Weights of a small autoregressive pixel model: 5.04M parameters, activation quick_gelu.
Rows from block 2 of a small autoregressive pixel model, named by matrix and row number. Rows with one number belong to one neuron. Each number is 128 + 24 x the weight over its row's rms, rounded and kept within 0 to 255. All counts start at 0. Numbers have three digits each.
After each neuron's rows are labels from the 100 images, of 14976, where the neuron reaches its highest value: "responds to" is what is common among them. Only what is clearly more common there than usual is listed. The data: photos with spoken descriptions (Open Images, Localized Narratives).
# fc1: MLP up (model.blocks.2.mlp.fc1.weight, 640x320), inputs 192-255
# fc2: MLP down (model.blocks.2.mlp.fc2.weight, 320x640, transposed), outputs 192-255

fc1.296:135135124142170112135131124165138150050171131112107163092142130088117120104131091145170114130164141143119127175090142158107129142165119107125165110123112144102135181158155159086125098160145157
fc2.296:131141197162131160102147129106114123154144160091128113095156148138092166136158099108119075124136135118076072165119130111157168146100115174156086118130132146097129106101088128111128056122143141
responds to: text has "black"; text has "white"

fc1.304:123143147134088132125122163191103135116137139127108127145115128145133117118145181142122122134113102158166106134137071150120089142126148156166145149077159135128156123153146108115171106135161142
fc2.304:167164124157078144126124127157136138112127162141116109144129125125112118149120119161109119133098081099140117170128115157122123129136157095137106129176128116114123117104150136135105196135106109
responds to: text has "trees"; text has "sky"; text has "water"

fc1.146:103146124103177117121165098113063160085136086115112131115140085112094108117144108153105163089152167148136163133073111142118147150123086137168144104102151170120155147131091126152150169175124101
fc2.146:149144154146117146142150163124096124142124104112154104141135087150119108111150151095128111109152116149143134144114178119148137160143161156154150136086150181134136111131129155136180142155158150
responds to: text has "water"

fc1.632:122168123088136124140133108139128132135123083131107108126090099160121094087105130126075120115112115167143119123135094156120133158109095085152148154149132147128138139141123124106129093147150115
fc2.632:149135131164089163144158195163157134121151146106131103137149118096118088119171125139137126143129104127128115156145088163148091163177156108075100147137127103103139136111113136151123129124143149
responds to: text has "man"; text has "wearing"; text has "woman"

fc1.400:095157148139144130127140109114117119120171145148128124140095136139121150112159133141122099135130104149152108138102121147098114135117151120103126104093129103113104097155155126122115132135128105
fc2.400:111140146131130115163126148121110175120133122123140116110087099170114153150154133132119090138157133167131129171137142117117182180152127193141127082183155119160145155117108117133155123175145100
responds to: text has "plants"

fc1.392:082152148147145091118195124150119152113130165155167142105077180069108127140133102109093087128110139126152097118103121109139140084119101090133147153113124141157124133077155125137107082157150126
fc2.392:077093132153158076100157106161125153165151109130136125160154149179142101133127148141130128115119103140163128122124116110071119134129140143159169096130143138129157105152143178100122174145138110
responds to: text has "color"

fc1.117:117129083106130096135159139130115115143114131088114162140150170117123130189176149129116116120137088129173134100152066120134108078135111147149132133129160159083126129156140132141093111126144129
fc2.117:124124132126090144098100106120132085126147167113113084121188134151167174102125110092115121113063132164094154142145146155119108100132119144146106127123104144122175115165155138148149178085150096
responds to: text has "grass"

fc1.162:101114130120102089148123110132111121109083163093165145124147126139184149142131103117118174098132116111137103117109108150079096115146139123040173130121123123134122134123152161150100117109122090
fc2.162:138130102122159134092128082117121167129125114154122115144153115140140169131122185135139110117138111127114114095051106192129105122117187138164113136094139129139141108141129126123123150153125104
responds to: text has "white"

fc1.291:119078165144135063092116123195126136089167130162139158118132151114104104138151159111138095105130093120150125091143085095141124102096145118128162102142141099143112113097116116111130152101155124
fc2.291:159138058174119142115125176061146132147124145128147123150118099143122163091135085110119142165118101138163126074105145163131197185131117125115136124137108158113083144154128123110123124141122107
responds to: text has "man"

fc1.619:110148126100102141116116113085081156115130140136118123117115106114119133135133117129109127148131132149149121116088095152110122127125087126148109097114126125148138063090129064143138112119170130
fc2.619:126135138105099149152107122163129152116120100101148145083113169159123129123155106110112076082140139150111138126176110138166105074149151118130110124111183122160118099117138170156153147095102121
responds to: text has "color"

fc1.565:124168111130118090111147148076134105097158154116096149127137101132077126126133131117156111155129147122120121173143106106129138117185134103116103139098118126130147141101151155124155121145094103
fc2.565:173107137135112150085095148121112113144147143130120161115132113138112152135125080099124145146121129127123115109144187143143142155127100193152122101166109151106152124132145109155138093060172154
responds to: text has "white"

fc1.363:115121119117127101100126109138147144162119135074159123104125081100113165099141107109092115111129119099163171151071135133101155125088139138144084172073174103125108145162124160162155096129144082
fc2.363:120107090118144146182145093157102134128127106117099128090116133119074131118123123129179111116118108135106132106128125129112097105139116121124144173136149139112174135164083131148107123143120141
responds to: text has "plants"

fc1.13:117122074125108102127118090109158124078128126103168135108114125102146105134176129129103157130136125147165156054122122093139111145133106151107146101107155123114125126158169135134138072153107134
fc2.13:130075140120084090115122132138142139152090131100139127122134111111132130181198137094143150112124104136090116106097132143134105129153133109110148118150118085115096152146104139180143108126151131
responds to: text has "man"

fc1.451:126163128116097117114108124108137150059157097115086090156151071157166159114116152139110168090124116125098094146070132163108117141076134116142171122132170137111102160142127171136126143137160124
fc2.451:091140121110130092141150123104106117132122111142110132082106115139132155146137074176106120125098145145120120146135071095170117121156150129136139150076162147172108170140148152103128205147141117
responds to: text has "wall"

fc1.591:118115073135136112144173133092120126153134102103106102103112143102119110066091150148130139114107169115138099156134129157097097132087147131093139124091136119111120112144152116147121159138141146
fc2.591:124115128126098138161139118104175137106132113133142136168092144098147085137124096098162129105126118151095120140133137160130179167140156120154130124142125125126078150083136131127164126150079124
responds to: text has "wall"

fc1.429:095153130106134068132146135129134167098103123138158120103127093152127168094132152116094136147112156091102109113121166131109121139102091118144111091123153097108141145111127131107133087088158131
fc2.429:100112173155164145142116134084126106112170132110151103120135126112142111146129146124096115165162139092112148143094116107142098109146110113117164108151139131083148121131155157093143138134103133
responds to: text has "red"

fc1.142:120188134167114118138079178125094100156137135104126134139133083083103104132136175130143116125115140132130120138100107140148086134147120165169114143116131132098099129118126083110162101131106119
fc2.142:175032155149134129092093070160119110116086111120125128110131166162129125080071140113135143080109132133160151118189131112115115134105088143148148145177116117100116129171132129137127137092137172
responds to: text has "trees"; text has "sky"; text has "grass"

fc1.153:107169124103154134135088106119096141099158145137148143147122107126129174087131092162153146104131107139133144168101137161136150138152119094138159146142157141154086124148123136138155121145097122
fc2.153:101126159146108109149182178132144133112117170141144152127139113118121095138104146151125114128171144111133102080127132141128093153122153087143103097130117163146142145144142142099128097120117139
responds to: text has "black"; text has "white"

fc1.30:109105136144106164113132125104097168125085134144097140155119092159139120106153097128106119117127128157122137138095117118149098111118078112110103128138141088119168151104128113144131060129117114
fc2.30:101132138123129138133163163142119101119170104159121121096071138181145160145148107111093135151146110098127095138142119120074151129115149133178139125131126095111134123126129108117191160120138133
responds to: text has "white"

fc1.423:119092109108132123110109138154138151091175112136097128105157109077114114130154107167188173151149091146128142135136136109141146148129144144084125117155125185170147127113096099130101132144170118
fc2.423:130105186150154111127098122182155124176119145147142104147139137102121107153113127151127103105111078125186174145097125093125120145117148112112127135117073082110181099152127123152128087125092164
responds to: text has "sky"

fc1.531:164133097098141169098139190105129120093114183144096139109105091065136107111079112124133125146077135113137115141149111115140159131150153110100128165134136153130140170144141118136126142139157135
fc2.531:157106160144110137158160124143117148147159146080150144156142135148158178147125120143157146140087096162128118130147101156137086163145142112141140145140117092140124104153102140105135102086117175
responds to: text has "man"; text has "wearing"; text has "woman"

fc1.390:111133114099125082143158108141131119107100090188076101109114121108111115093151146133148129117119109148111148109115123110137113132150137129108111145148133120129127148116141135119121112161142134
fc2.390:156124163130140134141091131102091102121171132124113144168155152135124125150118078068099123137128109097123123113106149167131124137128122084158125154150148127146159116127133136107131134156118123
responds to: text has "wearing"

fc1.299:127144143147154138120143142150122144093131143136126113109122125143113102134122122096150126095151146131132122142123193080121126106084083124101156113146137117099124106107193145091130164145120123
fc2.299:094157128119130151212123170173110105145127117101112151145169152088116152083089120161089114127141151152149124142156113146146099137154114117165121134157094133143156163172134138108096121145111142
responds to: text has "red"

fc1.438:127129119110109129117145112195158142142113135119132094122154126107124143097146099133139178132160159129142108162163161125124134081113178149157128161124144135128143144166131131133139155156167166
fc2.438:121080078122134105180125156144133104163130088109151114094134119128142139118138151092131143148107106151138141139121177129147118104161128133145135119159128202118139142180125108144157122142109176
responds to: text has "sky"

fc1.257:118118115117109121131147108175084079157160128080083136140151124093110114152165120102145148139130146137100105116073163184149135155140128123089119153091155132109116119128132152121126166138097154
fc2.257:121123151151107126139104138105106130156112157108148165131135114148135157123116122130141111138125155177141136132162109132162148110115152154101130130169089135189181123134115127178108094094156158
responds to: text has "sky"; text has "water"

fc1.186:134121135107126108098141078124103129167123128155133127156081126120161133126122143114133126112165108123140110103143178134105141192105122144166161126154147115145114178114177143156119113103089108
fc2.186:105166138121110134161153152158142123108161111060127133131130104109090135114146128145132155136204136153128138113102107134107077116096106141088115124110159160145122131100145125117143157169082121
responds to: text has "water"

fc1.240:104173112110157153108107123158108115183139123101161167136170061113129136119142136142130168115116108136133143158126108086175155141149117137138141099101126168141141101134125078139121119135100133
fc2.240:110113166100095122106140137148123122095141136124175150114142162089119147069107088130084122140113137129122125128149160183123066152123170133118139136092127125137125147124121147082117107123132150
responds to: text has "grass"

fc1.516:100146106091105132130096113122128098163147150119109154100119088151127115170128091145157119083167097162152104125081120115112117132169151102109132150117125173144095113146138179105157144138115119
fc2.516:156103161117145127110135131140093132151137140144138111138141137128145202173131112085133115114119131120112142110131193113185164166106107180116097123141127125146160088135118115115097153098126102
responds to: text has "sky"; text has "trees"

fc1.600:086124129165110145165143135125097184141119128104086149129136121112097122119134101138120146129077141163115122091105104119127094109152130095132133090159165157132163130110087109195135118104099121
fc2.600:145143088113096076181127091132159124103106116119100124134140135134145152082143149159104133141100130106095139138082095115083108114098142118106097211122127147155118153155115120134114098129159146
responds to: text has "wearing"; text has "man"; text has "woman"

fc1.526:112137108100157128111117151124124156152131197132163110111163138150115109129161138127114134092166086148109102133129109116163159096137165117131133135141137123127087106162151085152123100112123149
fc2.526:122107155134123116154127148156121068130140134120135122120116129125145146106123085180139147121099107150090141123149104191109104152115136160134115133102094147118099145130106136142153167148119149
responds to: text has "grass"

fc1.149:112151137177146102134085129109117158096121099155098156086111096114087092094165096098117108116154150117146116146161138091135125110151115121150122104125143140117094136151154123158112151176105141
fc2.149:111109116122169089072117134128073159136104121137150122123094103135158146152118131138140164133112166108124166122146121142127112140143105091129144111162124090152135132131144152137129102132110119
responds to: text has "red"

fc1.415:124122113129145149121106140146121098121090136126126126125113161122140091111127155163108158123130133127099157157083126126124103130140168176129154167108120112156138133157099102093124105108117133
fc2.415:083151141157137156126118181168135137148111122089145120107116128083133113163129140099113093111111094163115166124141169102131152126116164121114137129116143166109139158119164132142160083102143113
responds to: text has "plants"

fc1.419:128100169121129137100169125135134163153111137071150137087116089098138139109137134150159117134107175109134138132115131150080108130115150138141144160142173101078113145134097126135156138107129134
fc2.419:103116118121141130128176103102126130118115116128087131127098127165148116152093099113178128122096137153095086125121121108156108119098128141095171146099136088118152074105093120150110109112183186
responds to: text has "grass"

fc1.506:155114111124098117104118076146135146124165158129135162154099121173133105181141117114166149142105120125142127113133144124090116134158179196140103148108115137129108137083110144171152130108111126
fc2.506:099104135134100124095125184097133175095117160119093107146141150091119145100130112125096110126126161136098095097169151174103116107143102111119096139122144114105127108097118142086154127113113143
responds to: text has "sky"; text has "water"

fc1.150:118114136112158146162181134108111123101111118131120131187111131136149114117113133147126151129123125111118102140122198091132089118151141145137128169145128074103146122171133086135120117083078133
fc2.150:114102145128140100111137157109134116077126101148122137063145112130105157111152131125130154086102117156125121139091115110155133127152115143126083113096128119122097169132149145134106065172109136
responds to: text has "grass"

fc1.310:147137132113159123161142119120119130106150153135130113154120120126156115135117096172150148163103127164158124141134116112140119074139107097126156113125114117126160106129179083119132081157082148
fc2.310:133128138089134092098078093153170132118114127080135152103108130111113163121155131144151134093164087133089099067128113121132107182086129142108108155158159163137122147126107082130115160152187129
responds to: text has "man"; text has "woman"

fc1.177:103152132131101136120140123087115138099156104103125151133093131069094136132147164075102105104146113153143170171131134072058133139106131209146119102132169137117139125079160158099136109079124115
fc2.177:088147137110113129140129147143103140093125123095145118130107090134146124074102144120130089169162116152131091138176085107069103091128149121148185151116171107139172063131117128150140135168090138
responds to: text has "trees"; text has "grass"; text has "sky"; text has "ground"