Weights of a small autoregressive pixel model: norm rmsnorm.
Rows from block 2 of a small autoregressive pixel model, named by matrix and row number. Rows with one number belong to one neuron. Each number is 128 + 32 x the weight over its row's rms, rounded and kept within 0 to 255. All counts start at 0.
After each neuron's rows are labels from the 100 images, of 14976, where the neuron reaches its highest value: "responds to" is what is common among them. Only what is clearly more common there than usual is listed. The data: photos with spoken descriptions (Open Images, Localized Narratives).
# fc1: MLP up (model.blocks.2.mlp.fc1.weight, 640x320), inputs 128-191
# fc2: MLP down (model.blocks.2.mlp.fc2.weight, 320x640, transposed), outputs 128-191

fc1.611 [120 147 127 123 112 126 159  93 132 158  84 117 117 121 144 134 178 127 126 133 131 136 163 129 178 156 112 121 165 114 136  63 109 120 128 170 107 154 184 143 104 173 165 154 120 213  85 140 113  93 101 120 147 119 194 105 118  87 107 139 194  88  75 137]
fc2.611 [124 165 176  99  90 128 154 108 141 179 155 125 126 133 128 106  39 145  83 157 130  67  95 187 191 148 152 141 150 100 138 110 134 159 153 138 115 121  95 135 171 106 150 143  76 102 121 121 135 102 174 117  87  92 188 119 179  81  81 152 136  94 109  64]
responds to: text has "water"

fc1.285 [ 65  98 156 116 151  46 118 119 194 141 191 144  89 145 138 119 119 104 149  64 195 178 189 185 155  97 137 178  95  87 146 143 113  55 150 137  92 131 110 121 145 153  89 127 114 138 134  81 130 163 138 118 115  89 138 110 150 150  96 110 154  77 220 155]
fc2.285 [120 125 135 111 124 147 109 123  64 196 145 145 112 186  23  81 108 162 143  78 121 114 155 135  63 134  53 176 151 143 126 132 150 127 123 154 143 127 125 148  78 136 103 168 102 149  97 156 186 165 113  86  92 115 120 133 135 152 113 146 121  93 176 148]
responds to: text has "grass"; text has "plants"

fc1.174 [153 115 176 137  97  69 131 131 155 118  98 133 124  93 146 152 130 126 160  71 125 136  94  72 121 108 145 124 152 161 157  90 109  85 173 124  84 180 142 115  75 140  93 161  60 130 112  90 101 138 150 117  92 115  66 167 186 108 140 162 113 118 141 127]
fc2.174 [152  82 101  97 116 154 158 101  73  98 117 135 105  86  98  97 123 145 104  99 128  85  76 143 112  56 130 128 164 129 171 129 146 133 123 150 106 176 115 130 135 123 144 117 140 132 130 138 115 164 153 115  67 168 109  75 126 119 169 119 161 160 151 108]
responds to: text has "sky"; text has "trees"

fc1.170 [217  72 136 167 147  67 103 100 171 142  95 118 167  97 103 145 103  75 125 145 130 143 122 143 133 115  85 205  71 141 144 102  96  76 131 148 156  66 133  94 102 151  93 119 141 147 109 162 108 165 130 138 105  63  94 147 225 179 182 138 156 149  86  99]
fc2.170 [104 171 130  93 119 134  80 103  84 155 126 200  79 113 122  71 142 121  98  81 143 167 150 118 112 160 142 149 159  88 129 138  97 190 108 140 132 213  61  90 115 165 150 166 127 122 120 156 133 140 127 139 125 141 120 161 121 130 132  80 141  94  90 173]
responds to: text has "grass"

fc1.275 [150 142 171 177  75 142 129 147 139 125  78 127 164 134 109 131 149 148 168 105 139 140 133 125 133  97 116 145 213  81 114 158 189 165 108 148 161 125 114 121 115 102 142  61  99 117 170 108  95  82 167 163 127  95  96 133 128 146 156 115 102 108 147 192]
fc2.275 [ 31 148 147 126 160 141 129 147 103 131  62 145  88 139 117 140  71  94  85 102  86  93 146  88  89 112  99  86 154 116 138 152 168 139 124  87 123 163  97 145 162 157 138  90 111  95 135 159  84 108 125 175 158 116 144 117 118 145  99 102 116 174 110 101]
responds to: text has "table"

fc1.615 [112 163 155 151  66  68 146 135 129 121 173 136  93 123 196 180 163  83 151 123  83  69 183 181 129 104 102 165 112 124 153 150 140 130 112 120 158 159 108 111 161 137 177 130 217 109 162  99 132 140 119 154 133  90 133  89 129 127 136  88 140 128 100 143]
fc2.615 [102 133 152 108 129  84 110 139 135 122 163 131 137 137 101  91  62 134 126 159  91 126 124 138 149 148 144 147 131 127 119 130 101 143 139  75 108 202 127 111 117 130 163 130  79  55 165 141  58 138 177  84  63  95  86 194 194 135 155 148 117 147 143 124]
responds to: text has "table"

fc1.520 [126  92 125 143  94 144 181 140 133 115 112 159  82 161 152 132 123 112  89 140 126 158  96 139 143 133 108 172 139 155 130 136 137 110 118 110 166 143 186 152 116 120 133 142  85 150  96 125 163 136 160 156 168 111 208  81 118 144 217  83 152  93 153 115]
fc2.520 [168 135  74 118 122 129 159 102 143 183 124 111 123  91 133 107 118  65 139 111 151 119 125 127 115 113  88 157 119 140 130 103 134 136 159 154 140 152 129 110  19 149 152 129 142 138 101 129 129 133 131 170 101 138 158  71  94 157 162 163 155 110  89 128]
responds to: text has "grass"; text has "ground"

fc1.461 [112 155 163 162  91  60 133  92  97 161 115 145 131 175 147  70  85 164 126 111 170 166 219 136 118 121 163 185 173 114 117 105 161 154 110 144 134 164 113  70 128 134 143 144 174 154 192  66 110 121  82 113  96  66 157  90 187  87 150 153 109 131  91 161]
fc2.461 [138 139 137  92 181 154 117 167 110 137 107 109  74  97 154 243 167 142 164 140 106 156 108  92 180  99  77 139 109 174 166 101 141 117 173  96 154 185 151 109  80 178 111  93 125 165  67 155 130 130 177 111 173 187 142 162 100 187 104 115 122 108 135  77]
responds to: text has "table"

fc1.247 [ 93 125 152 141 139 157 151 136 107 113  81 109 107 114 125 130 144 196 147 113 125 103 115 100 121 164 170  89 111 140 143 117 132 140 113 127 136 119 179 111  59 138  80  85 114 165 121 166 161 172 109 129 158  85 118 118 201 167  99 193 143 134 168  89]
fc2.247 [173 177 124 156 143 117 112 129 143 117 134  88 112 118 127 184  91 152 141  87 107 159 115  87 110 112 116 118  82 143 142  99 131 132 146  47 158 159 113 142  98 125 171 117 108 120 101  91  90 111 149 179 129 110  60 102  62  94 132  94 140 161 101 195]
responds to: text has "sky"; text has "water"; text has "grass"

fc1.335 [146 165 149 144 115 119 116 201 160 150  91 153 189 125 173 136 117  96 165 144 144 140 169 181 141  79 160 117  64 109 173 160 120 153 106  88 110 171 142  81 109 126 159  80 118  90 134 113 158 117 170 171 122 102 134 152 116 127 147 146 131 130 145 171]
fc2.335 [105 135 111 157 131  76  61  86 133 112 146 172 120 114 145 148  79 137 102 137  71  99 157 143 133 136 132 119 201  65 137  31 153 120 104 136 193 168 134 102 182 132  95 118 120  66 172  92  88 166 173 162 114  87  99 143 153 114 178 155  94 166 100  26]
responds to: text has "table"