Weights of a small autoregressive pixel model.
Data: trained on photos with spoken descriptions (Open Images, Localized Narratives), 203450 training examples, 12.5 epochs.
Rows from block 2 of a small autoregressive pixel model, named by matrix and row number. Rows with one number belong to one neuron. Each number is 500 + 25 x the weight over its row's rms, rounded and kept within 0 to 999. All counts start at 0. Numbers have three digits each.
Before each neuron's rows are labels from the 100 images, of 14976, where the neuron reaches its highest value: "top examples" is what is common among them. Only what is clearly more common there than usual is listed. The data: photos with spoken descriptions (Open Images, Localized Narratives). In brackets: how many of the 100, against the usual share in percent.
# fc1: MLP up (model.blocks.2.mlp.fc1.weight, 640x320), inputs 256-319
# fc2: MLP down (model.blocks.2.mlp.fc2.weight, 320x640, transposed), outputs 256-319

top examples: text has "sky" (54 vs 24.4)
fc1.298:507490473473513521466484468507438448471511475501471495512514526506468482476464542541500488520467528527510517520507486500516514511529573475469491459521490515531507491495528499505447476501527513
fc2.298:479443477536550484516492519546492495520510489476530485524498482494531541482485469498481515500470462474507435482540486500540489477491538518491489524502493493525462462478515525540500456494511506

top examples: text has "sky" (52 vs 24.4)
fc1.141:495505543523521491481548496527488457490446511505505455486581495495498471509434501503495476523517463490524542477473518489549528484474523475520498497530506528531513494564508470457499470535501465
fc2.141:464498512527520535520520526562476488498522512532460519534493492545516533510495528507493506456504449484489479504484506536489507570559527534486542515531501491498510515479503478496482526504537524

top examples: text has "white" (28 vs 11.6)
fc1.355:526478500529521497490490481511515489486499449481505485490485469476485489555535450447508504509541518477535513504526507471499464516512463552500510537499478475510534517474522492455497503513508503
fc2.355:495542471461488530468510518488474467528455527536455529523492485492506460494482490507506503480503489484485545481502488481481462539507500485531515439518447456577509514564500494542510503484544486

top examples: text has "white" (32 vs 11.6); text has "black" (30 vs 9.3)
fc1.152:468489484453508495490559501531518503512464499525473489483521504526527468546492482499503523498481504466477508501443501540480507475511509522483497480517556481533523491504495515482512441479538493
fc2.152:499514524472479521459515525502525516564475505496482513523486526517500497536548487527501479546482523523493470530496525497522489509505495544494472535491524475533481523510512495464522471520517542

top examples: text has "sky" (62 vs 24.4)
fc1.35:476470510470533537475490504439505494514482543489495479502509525542508516491505507491528484529471524489548499505514454477487509519541484523505517467504504514484513500534529510502446499513474505
fc2.35:511456466540492513507485489478491479558519483502518505510514468499485517501543516540509508462539486498482519506561476513510533495479495509509509435488513511446485461501504489525494522507473516

top examples: text has "sky" (67 vs 24.4)
fc1.223:500485497515511509498506513523521520457507535462493521451509521513512523436481505503475517506505512489501473529479507480488517497513475506508530519500520524481423497514524508494512500497501481
fc2.223:516520508496482468514498531481528466517469491496545497473506469488509514513491441497577465533553491502509499478506490511505558515543539541500477479485507483496512524475510483511481509515503526

top examples: text has "sky" (50 vs 24.4)
fc1.5:537498445529444553500439422477488483543508514473494522528509521525555478464476534490478483531521472488481528486474499492527500541467536460460507512467474496496484517498519528495489501521515504
fc2.5:522452487494487516482483521491519544506486537509495482505428527489483491491516454522539466517519492457521556524528496466524510530552501481474498528505508511558496519477474521494555513435500513

top examples: text has "sky" (81 vs 24.4); text has "clouds" (29 vs 4.1); text has "buildings" (29 vs 11)
fc1.28:471506493489464477491528530492509510517499511510472479496503522520490482504515493523481471493558525520513541482440537506497483521518476561464450513506544536499509492531481503485501515485511531
fc2.28:544463532515492503554476472553510499442491463450503505457486497527520510490491501530508488466471496516494460528504462527505465517548533478515536545487462481506520474513442511452448475534505503

top examples: text has "sky" (54 vs 24.4)
fc1.16:484509460480443486495505521468476496490475488506487493522484464520575498498514500512533516517493492513498498447503487473509477540509494514481501531501487525472497463519523509506508483507487516
fc2.16:538489533507501499517464464509488508471492498465518534491516507512464477498494501449497468488504491474517509547529507514513517526525489503482460500531495519440507501487533516437486488493490498

top examples: text has "color" (31 vs 13.2)
fc1.89:509485505458543480524445532507467547485530486495506453555477496501455534506527507507528491446475481491523507483520509497471458565503522515487525494527517491494468488524496531539518500534506472
fc2.89:469508511478507502496532494489496561485499476498441455487440482508490494483497474481470468505490497518484499483500497489495499514501500474483553502532510515509537455558467466536527492522498503

top examples: text has "trees" (55 vs 26.9); text has "grass" (34 vs 9.9)
fc1.634:502505511525519509520513504494504468447499466477506530505495487539479515477498493498524479503526518504482523498490470521528469479488500522511515528514483376461481480482462444529491486455525514
fc2.634:496499460508488537499557514484466504521500514560522527536478512550543514523473499533495508516503484458499561521476500511493515485523483494474524513518509493472495467477504548520488527464521520

top examples: text has "sky" (56 vs 24.4)
fc1.38:496458519533509500518515544459496488561523519443528507485513498515532500526491487498518469502526484544523479515521526486474511526539539534480501497482494489447501486524531481507504481479514499
fc2.38:523462488538463484513486514503488535506479523510500519532479511515460514491507449517496510519549449459527524478542528491556509521487486501470484436499527510463536521455508486499501493506484511

top examples: text has "white" (39 vs 11.6); text has "black" (38 vs 9.3)
fc1.395:566461519525524443471503499481509510530469492492479511524486476522517528553473523512484515515468541497497480492490486467488485485499483510516492510469508480510512522466501496465524477507463498
fc2.395:518527474457512501496534523482520511460535433514490472482564498505512475489518501515477509559489481488542522459518480501500520509508494514438485470594469518519477515526491481485518508481476496

top examples: text has "sky" (69 vs 24.4)
fc1.168:461487523494454506523493504510470492530519515559484509455495511517481454442498497491516513517505489473542477466515531458548493512468505455518492509494530491505477484487495497520475462463555488
fc2.168:493458480487501522534520534484498507511544486452515491527478502485486496530520496489491461469499511490558520529481537486524502508485535466477481505467501497472504480520490477546526499500558492

top examples: text has "sky" (69 vs 24.4); text has "trees" (59 vs 26.9); text has "grass" (55 vs 9.9)
fc1.52:497526498503481528498518459541501453538503517509459499492531472514496494480511508493520516551499500552474516491458478479518470502511535482480527488470494550507478563547503494509495491511528509
fc2.52:485478481477520516507517557565471531475483532517496529498494452501506516515525523496505481495505503444520504520527494492442492479514507486504512493495531431478463540523454477517504527484511515

top examples: text has "sky" (67 vs 24.4); text has "trees" (56 vs 26.9); text has "water" (27 vs 8)
fc1.336:523492470486528462507518516507437514499496487539482501533491487512495491502443537510485471483516499511492509468542542444489516466564472572474482496466479507516443478488530529508529485542544471
fc2.336:476530461508484556466495534486499502480492533515503530533481518495478483472495511472521538518477524490494543501554499518497475537510467497518458491548466485485526453503493512497478507479489501

top examples: text has "grass" (47 vs 9.9); text has "plants" (29 vs 10); text has "ground" (27 vs 7.5)
fc1.205:494480491490490487493489491447504482488505486504503494518459459490548485507521473451540493483468507499475475500517491544498466505466519513489503502531492463434498483500503558485503521492550523
fc2.205:479490514509536508483542485468481521489477511512486486512502481471502524445492483503523473532478484495528546500544522502524485453518439446519530458453456486532476483495442509537513495454486516

top examples: text has "sky" (60 vs 24.4)
fc1.566:503477489486463470552474511487516508537500469521511500530508504516511499478488503493498508534529578517491490572544523492486476516458520518497515507502518542487520476470477513498487500497510494
fc2.566:501537500462473490509496464486485520465536494515512529508530509469463472492501501491465481498510475526491501484486502513458536536462488457544498505507508498516492502494487545483473534506481498

top examples: text has "sky" (70 vs 24.4); text has "trees" (59 vs 26.9); text has "water" (27 vs 8)
fc1.134:517439486516528527490527517493534491499452509458489495466510488529484502468500472545483490481555484528521512532489530521494483499489518517550516510481533468524485486450523482543533488518506500
fc2.134:490516476511490487526484542495488525504508489515483541504515496479526513528508487506451532432505511493526447488499493492520472555481502523505508513492537494462512510538494455533506519492488499

top examples: text has "sky" (54 vs 24.4)
fc1.204:546478531500525515475516524517503470513529472465498511494498494502503492513522538516515461539547471517572474520509506534493494489507516479477494525508502506507501521490511507518496498525496521
fc2.204:534440492542500537486538486506476487499519512466501525525492563482524495527526495482504506451498507553457499529514494499490489499496479504507481477475501478493518477519474441502557535533525534

top examples: text has "sky" (67 vs 24.4)
fc1.388:492485498508475503519525561473504455538514516486463446493486485541502534487485512484489505486509555514514519504469517513474466488506515481540510552495511530515530458495515491491541508475480512
fc2.388:543464503503475483501487470484490507469506465483520461450486516505464488492505510494485502537466527506533555496500464519535493540511526477524496537507507449516478518506537561529533500461472482

top examples: text has "sky" (81 vs 24.4); text has "trees" (61 vs 26.9)
fc1.371:532492499548510464527469488540471518518482497530548494530492520525494460500520499482525508559499463448462511466528502460520475530521473519476495488467530486519491508531478544472497454540511477
fc2.371:445457479494513511499486554488502486485542471518501499495478531453473474493494499500474499508519501448526549533542496516484485482534506492492507501534493497527475511500536514496436496472497481